Rows from block 2 of the audio encoder of a small contrastive audio-text model, named by matrix and row number. Rows with one number belong to one neuron. Each number is 200 + 40 x the weight over its row's rms, rounded and kept within 0 to 999. All counts start at 0.
After each neuron's rows are labels from the 100 clips, of 14848, where the neuron reaches its highest value: "responds to" is what is common among them. Only what is clearly more common there than usual is listed. The data: synthesized solo parts of chorales (CocoChorales). In brackets: how many of the 100.
# fc1: MLP up (encoder.blocks.2.mlp.fc1.weight, 1024x256), inputs 0-127
# fc2: MLP down (encoder.blocks.2.mlp.fc2.weight, 256x1024, transposed), outputs 0-127

fc1.393,217,209,216,177,277,189,199,148,195,222,193,182,235,209,211,206,210,197,150,176,229,234,262,153,223,272,122,145,136,257,188,152,204,188,179,220,129,159,188,171,223,213,256,175,220,165,191,157,145,191,257,196,248,152,250,227,249,199,185,191,193,226,152,156,238,145,138,258,225,195,264,253,165,176,169,212,240,227,196,197,173,132,165,231,241,205,141,153,144,223,159,165,242,153,231,199,232,216,264,143,280,172,159,181,241,253,189,119,140,175,143,200,214,209,188,261,144,196,242,247,205,205,227,159,187,146,230,244
fc2.393,166,178,249,180,149,197,205,242,235,227,171,164,243,207,207,266,158,235,197,217,204,184,212,224,253,176,161,209,193,157,166,270,209,164,197,220,206,186,213,120,209,202,205,153,214,269,210,220,243,183,217,222,199,196,182,217,180,171,181,167,206,191,225,172,209,205,234,172,241,230,246,191,253,228,222,176,171,262,192,175,225,243,177,199,150,205,192,146,185,298,155,209,189,193,239,236,88,207,225,187,166,242,278,151,210,239,194,183,170,205,197,130,200,184,211,292,190,183,186,237,168,189,249,201,258,178,300,159
responds to: note D#4 (58); note D#5 (42); trombone (41)

fc1.680,170,267,196,163,232,189,214,175,220,192,219,166,140,169,176,244,143,243,130,251,154,241,166,172,159,185,210,203,221,164,236,150,190,172,266,164,207,228,188,228,163,277,187,194,252,161,198,205,180,242,236,205,176,254,279,206,229,245,147,114,233,172,149,168,285,171,192,140,274,146,256,196,183,212,131,176,229,181,280,144,188,148,243,217,111,214,169,186,212,181,217,233,187,276,233,196,157,267,161,181,155,202,179,174,202,192,193,218,186,223,135,204,199,222,208,248,236,210,219,197,174,259,172,238,213,102,223,200
fc2.680,183,171,239,200,120,204,242,225,166,198,151,229,190,188,188,277,190,230,139,223,221,145,215,229,235,217,142,198,208,198,165,306,168,156,185,237,207,165,164,148,191,225,213,187,244,284,161,187,193,229,260,198,258,195,220,252,156,218,214,147,210,210,186,152,226,183,223,152,245,244,235,171,232,231,199,168,192,226,212,162,176,232,194,172,137,218,180,178,195,242,199,212,181,194,252,248,130,201,209,187,181,253,226,176,219,250,169,143,166,215,173,135,207,182,223,276,192,173,155,238,169,135,216,198,235,167,263,188
responds to: note D#4 (82); note C#4 (60); viola (42)

fc1.605,187,168,237,138,131,174,115,183,202,168,175,194,309,174,153,238,207,209,235,183,161,218,175,164,177,150,167,165,116,199,104,271,264,183,239,163,209,205,204,205,229,220,244,196,192,226,185,206,251,237,175,216,146,188,176,162,144,252,138,198,211,169,150,182,159,248,212,235,196,211,240,191,158,244,153,196,207,301,139,247,219,178,242,167,250,227,216,214,152,208,243,236,199,201,256,198,161,199,227,251,196,276,234,108,251,217,178,247,156,115,181,221,241,133,112,181,246,222,170,191,135,232,211,218,217,190,205,274
fc2.605,162,194,200,208,143,231,163,215,232,122,131,156,230,179,208,201,181,170,190,247,207,204,143,205,204,156,197,226,176,127,150,296,281,192,229,153,223,177,144,150,173,224,183,194,293,243,207,221,217,288,171,223,188,237,202,153,181,199,166,182,201,209,238,178,192,183,185,185,221,146,220,172,217,236,226,281,205,209,209,178,229,189,191,241,138,186,209,162,160,222,280,179,212,195,229,271,185,191,281,203,159,235,211,159,187,178,160,222,188,177,175,151,254,205,148,219,195,195,147,218,188,161,196,186,237,222,282,215
responds to: note D4 (59); note G4 (55); note G3 (45); note B3 (30)

fc1.697,218,178,230,176,242,222,181,213,210,185,240,214,131,245,239,167,235,216,211,190,241,232,207,132,199,151,224,214,263,230,202,107,197,160,164,253,204,171,169,95,205,262,216,180,164,201,261,224,264,204,257,145,209,192,238,210,154,188,178,262,194,131,193,205,161,232,227,159,240,203,281,270,245,195,168,206,164,272,150,194,192,191,273,215,170,145,252,230,277,252,136,161,239,212,228,160,213,264,230,155,200,168,168,259,201,239,160,238,274,187,184,290,266,223,150,183,211,147,212,180,224,172,252,185,176,169,235,183
fc2.697,144,122,229,179,224,186,136,258,198,220,175,221,258,218,174,280,175,221,230,239,227,184,225,214,233,151,193,208,239,136,147,263,176,157,235,243,193,210,245,162,216,237,162,176,200,262,227,177,270,164,168,258,230,217,170,233,217,211,163,223,214,216,183,207,149,246,231,169,234,223,231,195,226,199,231,175,137,288,202,141,182,210,153,200,195,243,150,142,180,229,209,213,143,169,227,265,81,190,233,192,169,202,229,174,235,199,192,134,176,246,231,163,244,234,166,234,194,214,205,221,116,181,236,158,245,212,321,177
responds to: note D4 (49); note E4 (46); horn (43); bassoon (41)

fc1.17,178,187,269,168,192,240,183,209,222,206,122,173,259,181,95,227,148,266,130,233,160,222,252,182,217,220,186,176,178,179,151,228,149,149,207,220,172,127,256,157,238,130,231,156,203,254,212,243,270,119,154,211,165,189,267,203,162,209,259,239,205,161,287,139,178,202,246,201,135,248,226,223,225,246,239,216,206,230,199,147,209,215,218,257,156,175,177,183,216,153,254,257,146,166,268,235,209,219,201,202,208,163,193,160,201,243,155,182,180,178,130,170,122,134,247,207,209,179,293,242,169,224,164,185,234,275,213,223
fc2.17,162,223,187,186,226,331,193,202,241,205,187,236,231,241,199,187,177,236,213,220,204,209,174,175,171,165,241,238,187,171,240,75,167,202,171,247,233,229,230,202,201,188,167,143,248,216,227,248,249,217,112,210,186,185,260,192,212,249,200,292,184,178,224,190,147,236,203,209,222,186,196,172,190,157,283,251,191,264,187,185,306,237,185,242,178,136,218,219,193,157,186,199,244,220,237,226,212,151,243,186,226,189,248,218,176,212,233,243,176,179,198,239,172,162,158,173,135,224,253,229,143,255,162,208,160,242,170,210
responds to: note F#5 (42); note E5 (42); note G5 (40); note E4 (34)

fc1.712,238,235,151,209,165,161,157,170,126,197,158,235,165,161,246,157,188,132,211,182,234,194,204,220,144,159,232,199,211,257,234,156,196,164,180,144,142,173,229,130,184,183,243,214,252,139,114,210,165,135,269,153,177,248,145,168,149,190,194,214,222,215,125,185,221,242,246,208,169,223,185,196,173,286,170,207,255,217,224,226,180,184,155,232,160,203,129,238,257,155,206,185,173,238,201,232,177,270,190,154,154,254,186,237,196,222,197,189,245,153,132,215,220,260,210,238,253,189,236,192,181,191,168,247,152,211,169,95
fc2.712,203,176,243,166,136,189,161,268,208,237,209,157,227,190,197,218,130,227,214,215,173,176,222,241,269,150,184,222,189,175,149,258,236,138,238,256,224,180,165,137,198,224,168,181,215,251,223,177,282,213,221,210,189,185,134,241,171,194,183,158,217,205,207,185,227,200,206,163,215,216,247,251,248,251,190,164,179,201,167,178,155,252,184,198,204,208,189,154,189,269,185,228,214,206,282,287,94,221,194,205,185,239,213,151,234,230,181,173,182,202,232,154,202,211,209,260,219,145,158,226,159,232,240,168,219,171,307,172
responds to: note D#4 (61); note D4 (51); oboe (27)

fc1.96,235,222,230,184,194,74,177,206,119,144,169,184,251,208,189,158,151,147,193,170,214,205,171,187,195,212,197,213,219,326,261,194,213,222,184,267,162,203,208,147,187,173,202,263,257,213,138,144,172,240,280,126,157,203,212,268,229,142,139,191,217,165,121,172,277,246,207,183,214,228,269,266,215,225,185,169,217,150,205,230,167,192,192,154,229,259,147,153,193,184,177,267,182,193,226,207,155,261,203,193,206,219,208,196,222,252,174,152,230,220,185,180,149,296,192,243,185,237,211,167,142,136,159,189,232,192,186,193
fc2.96,217,169,216,141,155,167,199,217,201,236,198,172,286,191,199,202,154,240,167,182,175,172,210,251,296,216,170,185,151,188,149,260,203,171,246,244,200,187,224,103,221,192,190,176,226,224,232,163,243,189,284,223,200,179,203,212,162,195,162,140,200,187,176,203,239,201,198,157,211,233,222,260,266,258,239,114,135,221,169,170,165,227,198,164,207,216,194,141,227,263,198,219,191,170,171,227,112,214,170,215,199,208,205,158,252,256,188,181,181,193,236,130,160,217,242,268,262,198,245,221,142,206,214,200,243,175,297,183
responds to: oboe (51); note D#5 (33)

fc1.502,219,189,177,167,217,131,173,208,120,152,234,167,238,199,222,148,141,178,240,214,218,179,173,187,225,202,204,207,232,270,241,176,166,180,127,228,208,136,145,226,245,197,225,150,179,212,147,130,185,177,298,191,188,239,193,168,221,196,194,212,202,267,234,260,261,164,219,155,189,270,204,279,185,165,264,200,177,184,194,147,172,141,215,186,227,205,225,209,197,240,228,278,142,174,210,151,236,272,212,206,99,146,161,240,201,210,199,187,245,221,231,172,278,208,191,236,183,204,197,176,212,135,256,206,193,275,200,199
fc2.502,268,145,224,202,198,74,186,225,233,192,249,190,220,175,191,225,185,217,202,203,178,170,190,221,260,170,172,199,169,201,164,324,242,173,228,204,213,200,248,134,238,202,196,218,191,231,216,155,255,176,236,227,195,199,129,237,186,162,155,123,182,203,184,217,231,221,209,176,203,180,209,257,264,220,135,115,163,154,215,168,125,225,202,160,235,223,197,185,218,222,197,195,172,155,159,226,108,214,176,236,172,204,188,150,229,232,198,185,191,191,239,152,193,236,199,264,247,192,160,216,177,223,239,160,239,192,320,209
responds to: oboe (79); note B4 (34); note F4 (26); note F#4 (25)

fc1.530,153,183,182,215,219,108,183,182,173,168,235,229,166,208,172,208,147,129,199,167,178,185,247,263,200,239,234,137,217,265,241,158,157,156,210,201,223,214,165,191,192,208,195,279,254,184,142,198,111,242,306,140,201,171,180,214,202,129,189,213,216,204,212,179,282,137,131,192,234,249,153,245,203,241,165,241,176,240,211,143,171,217,160,138,259,217,201,181,248,180,141,173,217,181,214,165,234,248,183,151,207,251,228,207,265,192,210,215,251,166,113,250,241,275,231,247,171,229,173,168,217,191,233,164,168,181,233,159
fc2.530,212,180,188,157,192,186,177,254,215,206,231,193,278,201,168,193,162,229,188,205,174,178,208,263,267,191,180,168,156,198,150,243,226,178,198,257,220,243,229,138,197,211,157,175,268,299,225,200,218,210,186,243,187,196,180,234,191,207,152,192,215,218,229,171,181,205,192,151,231,206,209,243,216,206,253,140,147,191,207,163,197,276,207,174,179,245,212,181,224,279,225,203,181,177,226,250,111,157,203,243,203,249,260,140,224,210,180,206,173,212,230,137,188,238,233,308,226,197,175,248,157,202,217,154,186,189,361,232
responds to: cello (53); oboe (34)

fc1.307,181,236,229,223,252,183,209,253,236,159,152,260,150,127,240,191,248,212,191,223,141,186,208,174,237,227,249,210,187,194,185,147,153,176,169,210,186,177,214,173,150,216,195,182,259,179,206,227,144,169,260,219,190,242,166,246,164,200,176,144,178,142,128,219,272,138,219,139,177,176,186,162,237,185,214,142,202,163,205,209,180,145,160,212,148,182,208,221,254,213,164,196,186,248,186,223,197,235,258,200,165,200,156,245,213,274,188,178,202,204,117,223,152,204,255,270,253,147,251,233,233,206,249,150,170,233,145,162
fc2.307,178,174,257,173,124,190,212,269,224,221,178,178,238,190,192,260,143,212,188,211,227,164,193,231,275,171,161,204,188,167,134,283,226,135,217,224,218,165,217,123,251,219,201,159,206,259,181,202,234,185,217,241,234,160,202,231,146,206,197,158,207,198,225,167,214,180,211,172,196,203,236,184,255,249,196,162,194,215,181,177,171,272,180,220,169,217,206,150,206,261,189,218,185,190,284,244,84,223,182,231,156,239,236,152,206,260,180,184,156,190,205,127,207,197,200,298,215,170,171,232,173,182,253,198,241,198,275,179
responds to: note D#4 (75); viola (50); note F4 (46); note G4 (39)

fc1.148,166,225,215,198,178,113,198,151,192,188,190,217,233,241,267,137,236,213,236,166,226,194,192,184,226,224,239,163,192,247,159,186,193,224,182,181,184,200,165,192,211,136,153,222,245,232,161,156,126,244,264,168,186,232,221,171,237,214,157,160,264,237,195,206,243,219,239,215,199,236,239,194,229,257,215,148,232,176,235,194,192,220,155,151,188,245,132,165,265,169,173,258,164,159,265,147,230,304,231,142,188,221,140,180,281,269,162,238,184,186,227,190,164,281,189,242,223,191,171,139,195,211,239,256,226,174,160,139
fc2.148,211,164,234,165,165,167,188,240,224,237,177,182,264,200,171,211,161,211,175,190,219,185,213,245,296,182,156,170,176,185,157,223,217,164,195,254,158,201,222,131,222,192,192,183,217,263,236,191,244,208,194,231,207,178,220,226,170,208,156,161,200,207,222,186,208,183,185,182,217,210,253,220,271,242,221,123,159,233,185,180,157,218,185,179,205,239,199,144,211,260,196,188,163,179,208,237,73,211,186,208,185,209,230,168,223,229,182,183,173,209,244,111,193,217,254,270,212,175,214,234,135,203,255,222,234,185,326,208
responds to: oboe (59)

fc1.394,231,196,249,135,254,218,275,240,228,174,239,256,179,239,200,181,180,206,159,200,181,239,241,251,221,167,200,140,159,226,164,173,216,223,167,214,211,172,215,148,139,168,263,199,160,239,251,122,236,233,200,244,136,194,248,157,169,152,198,192,221,249,159,251,138,183,198,186,241,210,201,222,175,191,130,225,183,252,227,242,200,206,255,148,190,207,232,123,191,249,263,135,197,209,226,169,236,272,222,185,168,143,157,148,245,230,153,186,154,209,111,274,226,214,254,203,197,163,192,208,145,216,174,167,162,184,126,199
fc2.394,204,134,238,179,167,160,162,264,231,216,224,188,249,203,217,244,171,251,200,212,221,214,208,210,273,194,197,199,152,131,159,262,240,175,283,260,210,204,208,197,227,235,171,173,209,240,229,181,272,178,189,241,182,150,182,236,178,195,140,155,210,223,201,209,162,212,197,152,226,164,184,193,264,201,235,193,178,191,223,180,166,181,180,196,181,214,177,153,168,216,223,236,167,186,158,256,81,206,222,235,183,275,223,164,228,169,226,143,148,211,280,150,232,225,207,231,211,182,179,241,160,228,213,171,230,157,309,273
responds to: note D4 (71); note A#3 (59); double bass (51)

fc1.727,162,218,195,210,256,193,162,163,123,206,170,171,171,204,204,157,214,177,232,209,150,186,141,267,141,266,247,150,161,225,181,226,198,241,219,233,134,167,229,160,245,159,142,193,167,223,232,157,198,212,218,123,219,172,128,168,237,226,224,170,190,180,209,228,283,135,233,274,284,206,219,243,226,197,243,235,179,158,194,254,151,204,165,147,144,191,150,164,165,143,264,217,151,124,214,160,153,210,232,249,265,205,188,195,272,227,150,169,242,193,153,167,208,281,268,194,200,228,222,164,179,194,276,273,163,240,220,183
fc2.727,232,133,256,193,188,182,169,227,252,236,224,163,268,217,223,238,202,252,218,218,211,196,241,206,236,179,175,206,196,149,122,278,201,169,196,285,215,214,218,133,248,163,187,186,188,262,214,149,221,168,192,236,173,190,145,197,181,181,164,194,220,202,182,227,156,202,206,151,212,193,229,226,236,201,198,176,129,234,193,165,203,176,180,172,195,244,193,124,188,230,212,240,170,196,172,242,92,197,149,231,193,212,211,170,219,184,189,153,151,214,256,135,205,224,209,238,206,203,142,238,181,209,236,217,246,212,292,175
responds to: note F#5 (28); flute (28)

fc1.538,229,260,209,182,173,233,195,249,261,200,172,243,209,179,174,207,201,198,154,257,229,208,193,199,188,214,170,252,148,151,211,216,221,162,295,164,204,271,163,206,154,262,268,137,216,186,286,192,205,195,171,210,189,201,224,224,154,236,218,113,157,168,218,134,227,198,217,107,265,191,180,209,265,165,250,120,123,150,240,143,238,184,216,202,192,207,222,229,235,250,164,103,270,212,243,210,144,213,165,148,196,207,210,201,206,198,189,214,197,273,146,194,207,104,222,203,232,174,239,233,177,286,142,232,176,85,149,197
fc2.538,187,191,226,202,147,238,264,171,128,204,214,256,155,215,197,268,244,230,191,179,236,157,266,208,206,267,151,158,217,263,196,245,144,151,148,211,197,215,165,225,140,171,228,217,216,209,147,177,174,217,261,161,253,213,202,296,182,275,239,176,226,206,194,162,228,183,286,158,238,307,193,185,149,193,232,200,208,237,201,238,180,166,208,172,141,216,92,233,212,266,233,201,158,216,284,126,181,219,181,150,214,204,199,172,214,168,164,133,161,201,172,131,188,152,245,225,220,158,197,209,173,122,210,259,217,176,161,191
responds to: note D#4 (92); viola (86); note C#4 (68)

fc1.326,262,175,179,172,225,245,181,264,186,194,164,232,185,174,176,183,201,193,184,212,217,186,173,239,124,172,187,225,262,193,184,188,132,184,132,217,243,204,161,128,218,259,300,217,181,313,199,171,195,255,255,153,251,163,252,262,169,261,227,236,203,240,224,182,145,182,182,144,189,230,155,244,169,217,117,274,219,211,129,173,166,271,198,200,199,168,270,164,140,223,182,203,237,250,162,257,211,160,172,193,126,232,225,239,273,236,192,208,212,217,188,238,177,165,156,187,186,212,267,174,150,208,185,174,211,196,206,226
fc2.326,187,185,218,237,236,130,173,190,148,185,192,174,134,183,216,154,149,156,181,227,125,218,234,233,98,178,217,192,192,274,201,219,217,220,125,175,211,117,220,159,258,211,198,265,177,165,120,126,133,192,334,133,179,149,188,252,204,173,240,158,187,224,181,150,217,193,204,249,182,181,193,191,239,274,156,210,239,206,205,208,202,169,177,193,205,169,193,152,179,187,200,239,165,184,201,229,243,273,201,214,231,210,151,279,231,237,177,203,224,159,222,226,187,238,227,149,255,205,189,176,213,145,161,227,206,221,105,181
responds to: trombone (100); note F4 (83); note E4 (58); note D4 (39)

fc1.108,219,172,234,152,141,124,143,207,117,110,205,214,207,203,235,160,223,246,161,217,164,143,208,177,158,155,232,208,242,272,243,241,150,176,157,257,255,183,162,163,206,131,196,181,260,209,199,219,154,189,267,137,195,212,119,217,172,166,150,187,155,175,215,271,249,237,131,208,154,266,219,252,224,206,238,179,269,183,159,201,178,158,200,218,240,197,192,238,232,152,187,275,245,151,141,176,147,257,221,173,203,195,233,280,248,199,175,238,239,197,187,156,221,228,239,289,180,194,164,179,140,178,182,233,153,228,226,171
fc2.108,220,132,208,166,183,128,202,213,209,195,212,204,263,227,186,213,195,232,180,194,204,175,213,238,286,214,179,167,191,206,134,290,203,189,208,246,191,221,246,135,220,202,196,192,229,252,197,140,219,203,196,188,200,173,157,243,190,191,129,162,214,203,185,222,201,221,184,164,221,229,227,244,231,205,221,125,167,167,219,184,152,249,216,187,208,236,182,166,214,270,226,192,145,170,168,203,97,175,191,241,191,216,194,157,246,208,192,192,178,214,231,113,201,241,253,305,236,189,161,229,174,206,201,172,240,200,330,213
responds to: cello (58)

fc1.91,223,202,247,230,192,169,194,126,202,123,161,206,149,178,215,239,214,192,257,260,169,164,209,235,203,253,204,196,218,270,282,202,228,200,218,222,113,237,187,207,252,259,244,258,177,178,221,129,127,197,212,241,252,205,250,213,184,173,192,124,234,218,196,235,191,185,174,270,259,186,148,215,244,150,186,230,230,101,182,252,181,271,216,207,202,151,214,217,231,188,213,168,164,152,216,254,161,254,242,259,169,188,208,255,218,155,179,212,140,199,291,258,220,215,201,213,166,127,238,238,226,194,208,162,211,243,230,147
fc2.91,226,168,196,240,191,180,160,272,256,247,199,176,207,197,204,230,189,238,222,208,219,218,166,237,259,139,197,281,239,118,162,268,301,185,277,199,237,190,204,237,243,180,150,180,161,232,205,173,290,155,95,228,182,163,189,162,177,168,215,169,208,187,257,203,172,195,203,182,172,149,192,200,266,176,137,246,185,194,218,191,152,200,165,228,206,165,236,178,124,216,189,265,193,222,210,238,139,184,237,227,158,217,233,189,205,175,213,199,158,190,283,148,193,221,225,213,172,145,106,209,213,211,217,194,210,221,236,235
responds to: note D4 (59); clarinet (51); note F4 (45); note G#4 (41)

fc1.487,131,276,254,159,224,239,109,172,175,190,262,148,269,218,192,250,186,147,262,176,158,119,180,245,231,212,155,223,182,214,188,225,270,186,238,216,190,249,208,247,252,128,266,174,243,172,197,240,246,278,152,258,218,161,162,178,185,250,259,222,233,164,161,164,255,228,177,172,222,187,186,180,212,222,262,209,273,201,219,219,162,168,250,208,181,237,263,194,204,170,256,166,195,230,230,214,192,181,241,203,219,248,179,205,215,258,164,149,187,201,209,196,175,151,147,250,216,146,228,200,190,162,269,290,254,175,165,279
fc2.487,201,159,244,205,172,207,161,222,226,181,185,156,221,190,202,212,183,207,206,237,182,232,199,219,225,167,187,242,164,141,123,294,261,204,248,183,222,199,175,146,200,236,175,195,234,256,233,194,292,237,137,224,188,199,156,153,208,166,132,172,201,214,223,181,163,200,197,156,235,167,214,186,249,196,153,236,157,201,218,186,196,186,176,210,155,180,187,158,139,247,230,187,244,222,217,258,169,199,278,220,172,250,238,169,195,154,159,204,182,206,224,159,228,194,179,226,196,202,136,235,201,217,229,149,235,180,328,184
responds to: note D4 (64); note G3 (59); note G4 (41); note A3 (33)

fc1.345,217,192,160,167,211,177,225,159,150,192,190,198,261,207,279,164,149,144,201,212,217,219,154,270,248,238,261,212,188,271,285,165,209,128,135,163,228,243,176,161,227,178,239,169,224,223,143,153,193,172,233,119,256,173,186,213,235,234,166,143,167,209,146,182,211,228,237,260,165,225,153,202,154,234,223,142,228,201,177,219,164,175,196,154,202,233,263,170,246,197,197,244,142,183,208,211,211,186,118,191,155,150,170,274,200,267,219,159,195,189,184,175,244,235,197,243,269,227,189,220,224,193,213,230,173,207,197,210
fc2.345,229,171,211,173,152,107,182,201,204,175,239,171,234,199,204,232,138,228,186,185,189,182,223,259,276,157,192,163,152,221,147,272,197,154,202,227,194,193,238,161,206,194,205,203,192,236,183,161,215,191,306,223,187,163,176,255,169,209,207,142,185,187,202,217,257,223,223,180,175,196,234,214,219,214,212,96,172,124,197,174,159,247,206,168,214,234,184,188,246,248,209,194,171,169,210,241,149,210,148,228,181,219,165,169,243,261,190,190,180,180,246,150,189,253,210,294,275,199,224,243,144,228,211,199,220,195,283,226
responds to: cello (57); note D4 (37); violin (37)

fc1.244,254,195,192,191,182,265,153,250,194,246,159,251,184,126,187,183,261,201,133,195,145,139,235,249,114,155,200,230,240,185,178,188,155,194,122,247,213,208,199,154,187,260,271,189,143,268,202,162,196,279,231,174,204,151,173,293,137,232,259,176,148,221,174,198,141,226,197,184,191,209,124,241,140,213,139,236,234,168,182,130,114,252,216,212,227,168,292,207,185,184,207,170,230,267,162,242,217,158,163,211,191,168,227,213,274,269,222,262,210,178,184,262,131,236,220,185,227,193,208,233,158,172,193,231,183,186,219,241
fc2.244,198,170,239,198,224,133,195,187,158,171,211,204,156,192,225,129,163,148,161,242,125,213,225,248,103,227,210,157,193,261,219,208,214,214,111,207,203,149,208,161,223,210,197,242,198,187,131,139,129,213,347,110,166,142,192,235,203,184,242,158,178,215,208,129,248,187,190,256,217,208,186,203,219,287,195,216,210,205,216,194,238,182,193,201,196,139,202,168,164,206,204,216,162,179,200,235,264,258,214,204,211,220,158,267,201,238,131,228,249,139,218,243,180,213,221,181,256,175,200,176,226,170,145,238,215,213,139,179
responds to: trombone (100); note E4 (77); note C#4 (51); note F4 (41)

fc1.174,232,155,225,164,239,180,183,217,203,153,260,243,224,122,185,214,260,208,217,190,193,187,178,193,202,131,238,266,179,212,250,241,237,141,241,236,238,154,185,131,194,143,249,156,265,284,172,200,225,189,177,199,227,241,152,152,204,244,248,152,164,185,222,225,199,182,238,204,192,232,153,293,164,162,187,190,249,179,212,164,174,169,275,219,206,198,288,263,241,147,269,174,225,277,150,167,170,208,188,234,170,193,162,195,177,202,248,255,227,178,166,246,201,205,244,251,235,258,191,282,132,277,176,198,188,184,252,252
fc2.174,229,97,169,162,189,127,184,178,215,211,218,256,244,234,199,236,193,197,190,197,174,101,215,200,175,196,195,253,194,230,232,195,155,174,229,238,224,204,240,201,200,198,213,159,200,243,150,161,182,280,177,201,237,257,190,178,222,223,146,192,271,173,157,268,250,218,177,211,216,232,192,212,122,184,244,166,207,163,240,161,240,188,175,207,206,223,211,244,294,221,240,209,123,147,271,201,194,201,164,229,196,148,189,214,213,233,213,210,271,160,192,146,216,225,193,294,242,175,159,252,177,260,147,215,221,242,302,168
responds to: cello (100); note A#3 (78); note C#4 (73); note B3 (45)

fc1.586,176,231,251,170,243,104,253,178,117,175,219,199,183,243,248,189,240,173,181,226,141,163,278,245,190,186,196,153,190,276,231,224,225,184,230,230,228,228,218,130,198,187,236,216,214,207,134,120,133,175,301,172,227,255,214,235,202,186,149,121,214,187,166,177,230,155,192,165,195,264,288,256,208,260,256,168,202,237,244,199,254,201,194,208,205,276,186,153,225,207,249,267,127,136,199,175,181,237,158,176,171,138,248,205,175,244,234,151,183,186,143,201,245,274,167,204,266,207,255,174,242,167,243,245,197,199,217,144
fc2.586,196,197,239,166,131,162,215,208,227,176,241,150,246,195,220,209,129,236,174,207,176,183,184,243,264,177,184,155,168,218,167,276,188,159,188,255,188,210,214,92,204,166,175,164,230,219,188,189,210,191,296,221,185,166,194,258,160,214,219,142,195,217,199,186,248,188,201,182,180,189,233,232,241,266,191,107,170,191,151,204,183,257,217,183,188,212,190,189,224,301,225,216,208,173,216,232,100,193,187,206,196,239,205,160,227,275,222,195,144,173,206,130,169,233,229,262,248,179,235,226,142,206,196,193,217,206,267,211
responds to: oboe (40); note F#5 (29); note G#5 (26)

fc1.660,249,190,182,258,160,162,167,251,208,159,203,224,234,238,135,253,173,169,236,159,154,230,200,276,169,190,181,229,220,262,231,249,164,149,146,140,171,212,181,262,234,251,174,218,206,157,181,169,142,134,167,177,170,238,182,153,150,114,273,240,229,250,234,162,170,217,244,255,166,248,133,194,159,247,140,163,260,131,200,152,164,250,143,153,215,168,203,210,212,169,159,255,146,152,202,201,181,186,211,257,188,225,242,251,229,139,248,185,166,194,243,198,238,179,149,202,227,197,209,95,173,188,272,265,217,230,188,248
fc2.660,213,157,195,184,195,163,192,264,235,224,159,176,239,209,174,207,204,224,188,236,210,266,174,217,269,171,201,236,165,149,158,266,308,212,241,211,204,181,193,242,222,178,143,197,206,266,239,186,262,164,77,216,177,158,154,188,185,176,217,173,209,190,284,196,195,209,197,176,219,174,172,190,281,153,126,230,211,167,209,209,139,251,204,213,202,216,221,146,137,198,201,242,196,227,194,197,145,146,223,209,155,236,223,168,213,188,192,199,169,209,270,172,188,178,213,231,150,101,98,239,239,215,236,186,174,206,249,253
responds to: note D4 (88); note C#4 (67); clarinet (37); note B3 (37)

fc1.609,169,196,166,176,175,100,248,159,234,185,174,124,248,219,145,191,243,217,170,246,113,168,235,191,201,177,253,215,227,205,153,197,113,216,177,146,226,252,229,241,167,124,128,231,161,235,138,162,233,152,234,140,201,212,208,217,171,173,263,237,185,247,137,196,161,184,172,236,151,204,210,176,136,257,190,175,199,184,205,273,239,145,258,192,203,169,148,218,237,239,165,226,159,255,207,144,171,273,169,228,230,264,240,185,221,147,158,236,255,209,224,156,209,193,244,214,238,242,220,197,159,241,239,183,161,148,201,151
fc2.609,188,154,245,183,183,215,187,257,256,217,184,194,255,219,184,239,138,231,194,226,226,207,219,247,283,172,170,204,214,150,150,276,186,168,215,242,193,204,203,139,229,232,186,177,220,278,240,216,266,172,118,227,216,166,177,210,199,192,163,172,208,220,247,190,202,200,204,159,245,200,250,199,277,193,223,153,163,229,190,183,207,202,183,196,195,208,211,139,170,248,191,205,181,219,210,270,89,194,210,237,186,244,244,144,236,219,180,169,149,207,231,136,198,202,218,289,204,179,173,226,132,229,232,185,239,214,334,217
responds to: oboe (59); note A#4 (57)

fc1.623,216,246,149,261,214,180,210,157,226,206,157,160,128,216,216,238,211,240,185,235,181,183,264,184,253,208,167,220,130,184,280,191,146,163,259,233,129,142,197,208,186,170,179,213,208,162,201,255,219,256,220,179,230,186,211,225,273,231,200,171,203,213,154,159,282,191,172,208,248,165,207,172,237,214,163,171,133,191,233,141,206,137,221,232,132,239,255,207,236,226,152,230,221,195,222,231,163,265,208,168,204,264,187,247,190,209,199,169,143,254,178,267,102,264,239,204,216,209,236,186,233,169,207,201,196,127,219,232
fc2.623,154,186,261,191,159,205,220,248,229,219,159,181,198,195,190,240,171,232,196,224,213,174,206,217,279,169,153,196,218,160,184,262,198,142,210,214,211,182,210,93,221,224,202,171,229,259,196,218,223,173,229,212,231,193,198,225,194,192,182,160,176,191,203,153,193,178,213,145,254,212,264,196,273,208,156,149,176,244,186,186,186,238,204,199,174,217,193,138,167,281,154,198,213,199,284,231,103,204,214,198,185,240,254,151,203,261,176,195,173,233,186,140,202,192,230,277,191,182,185,236,177,191,271,162,253,160,291,114
responds to: note D#4 (100); note C#4 (94); viola (40)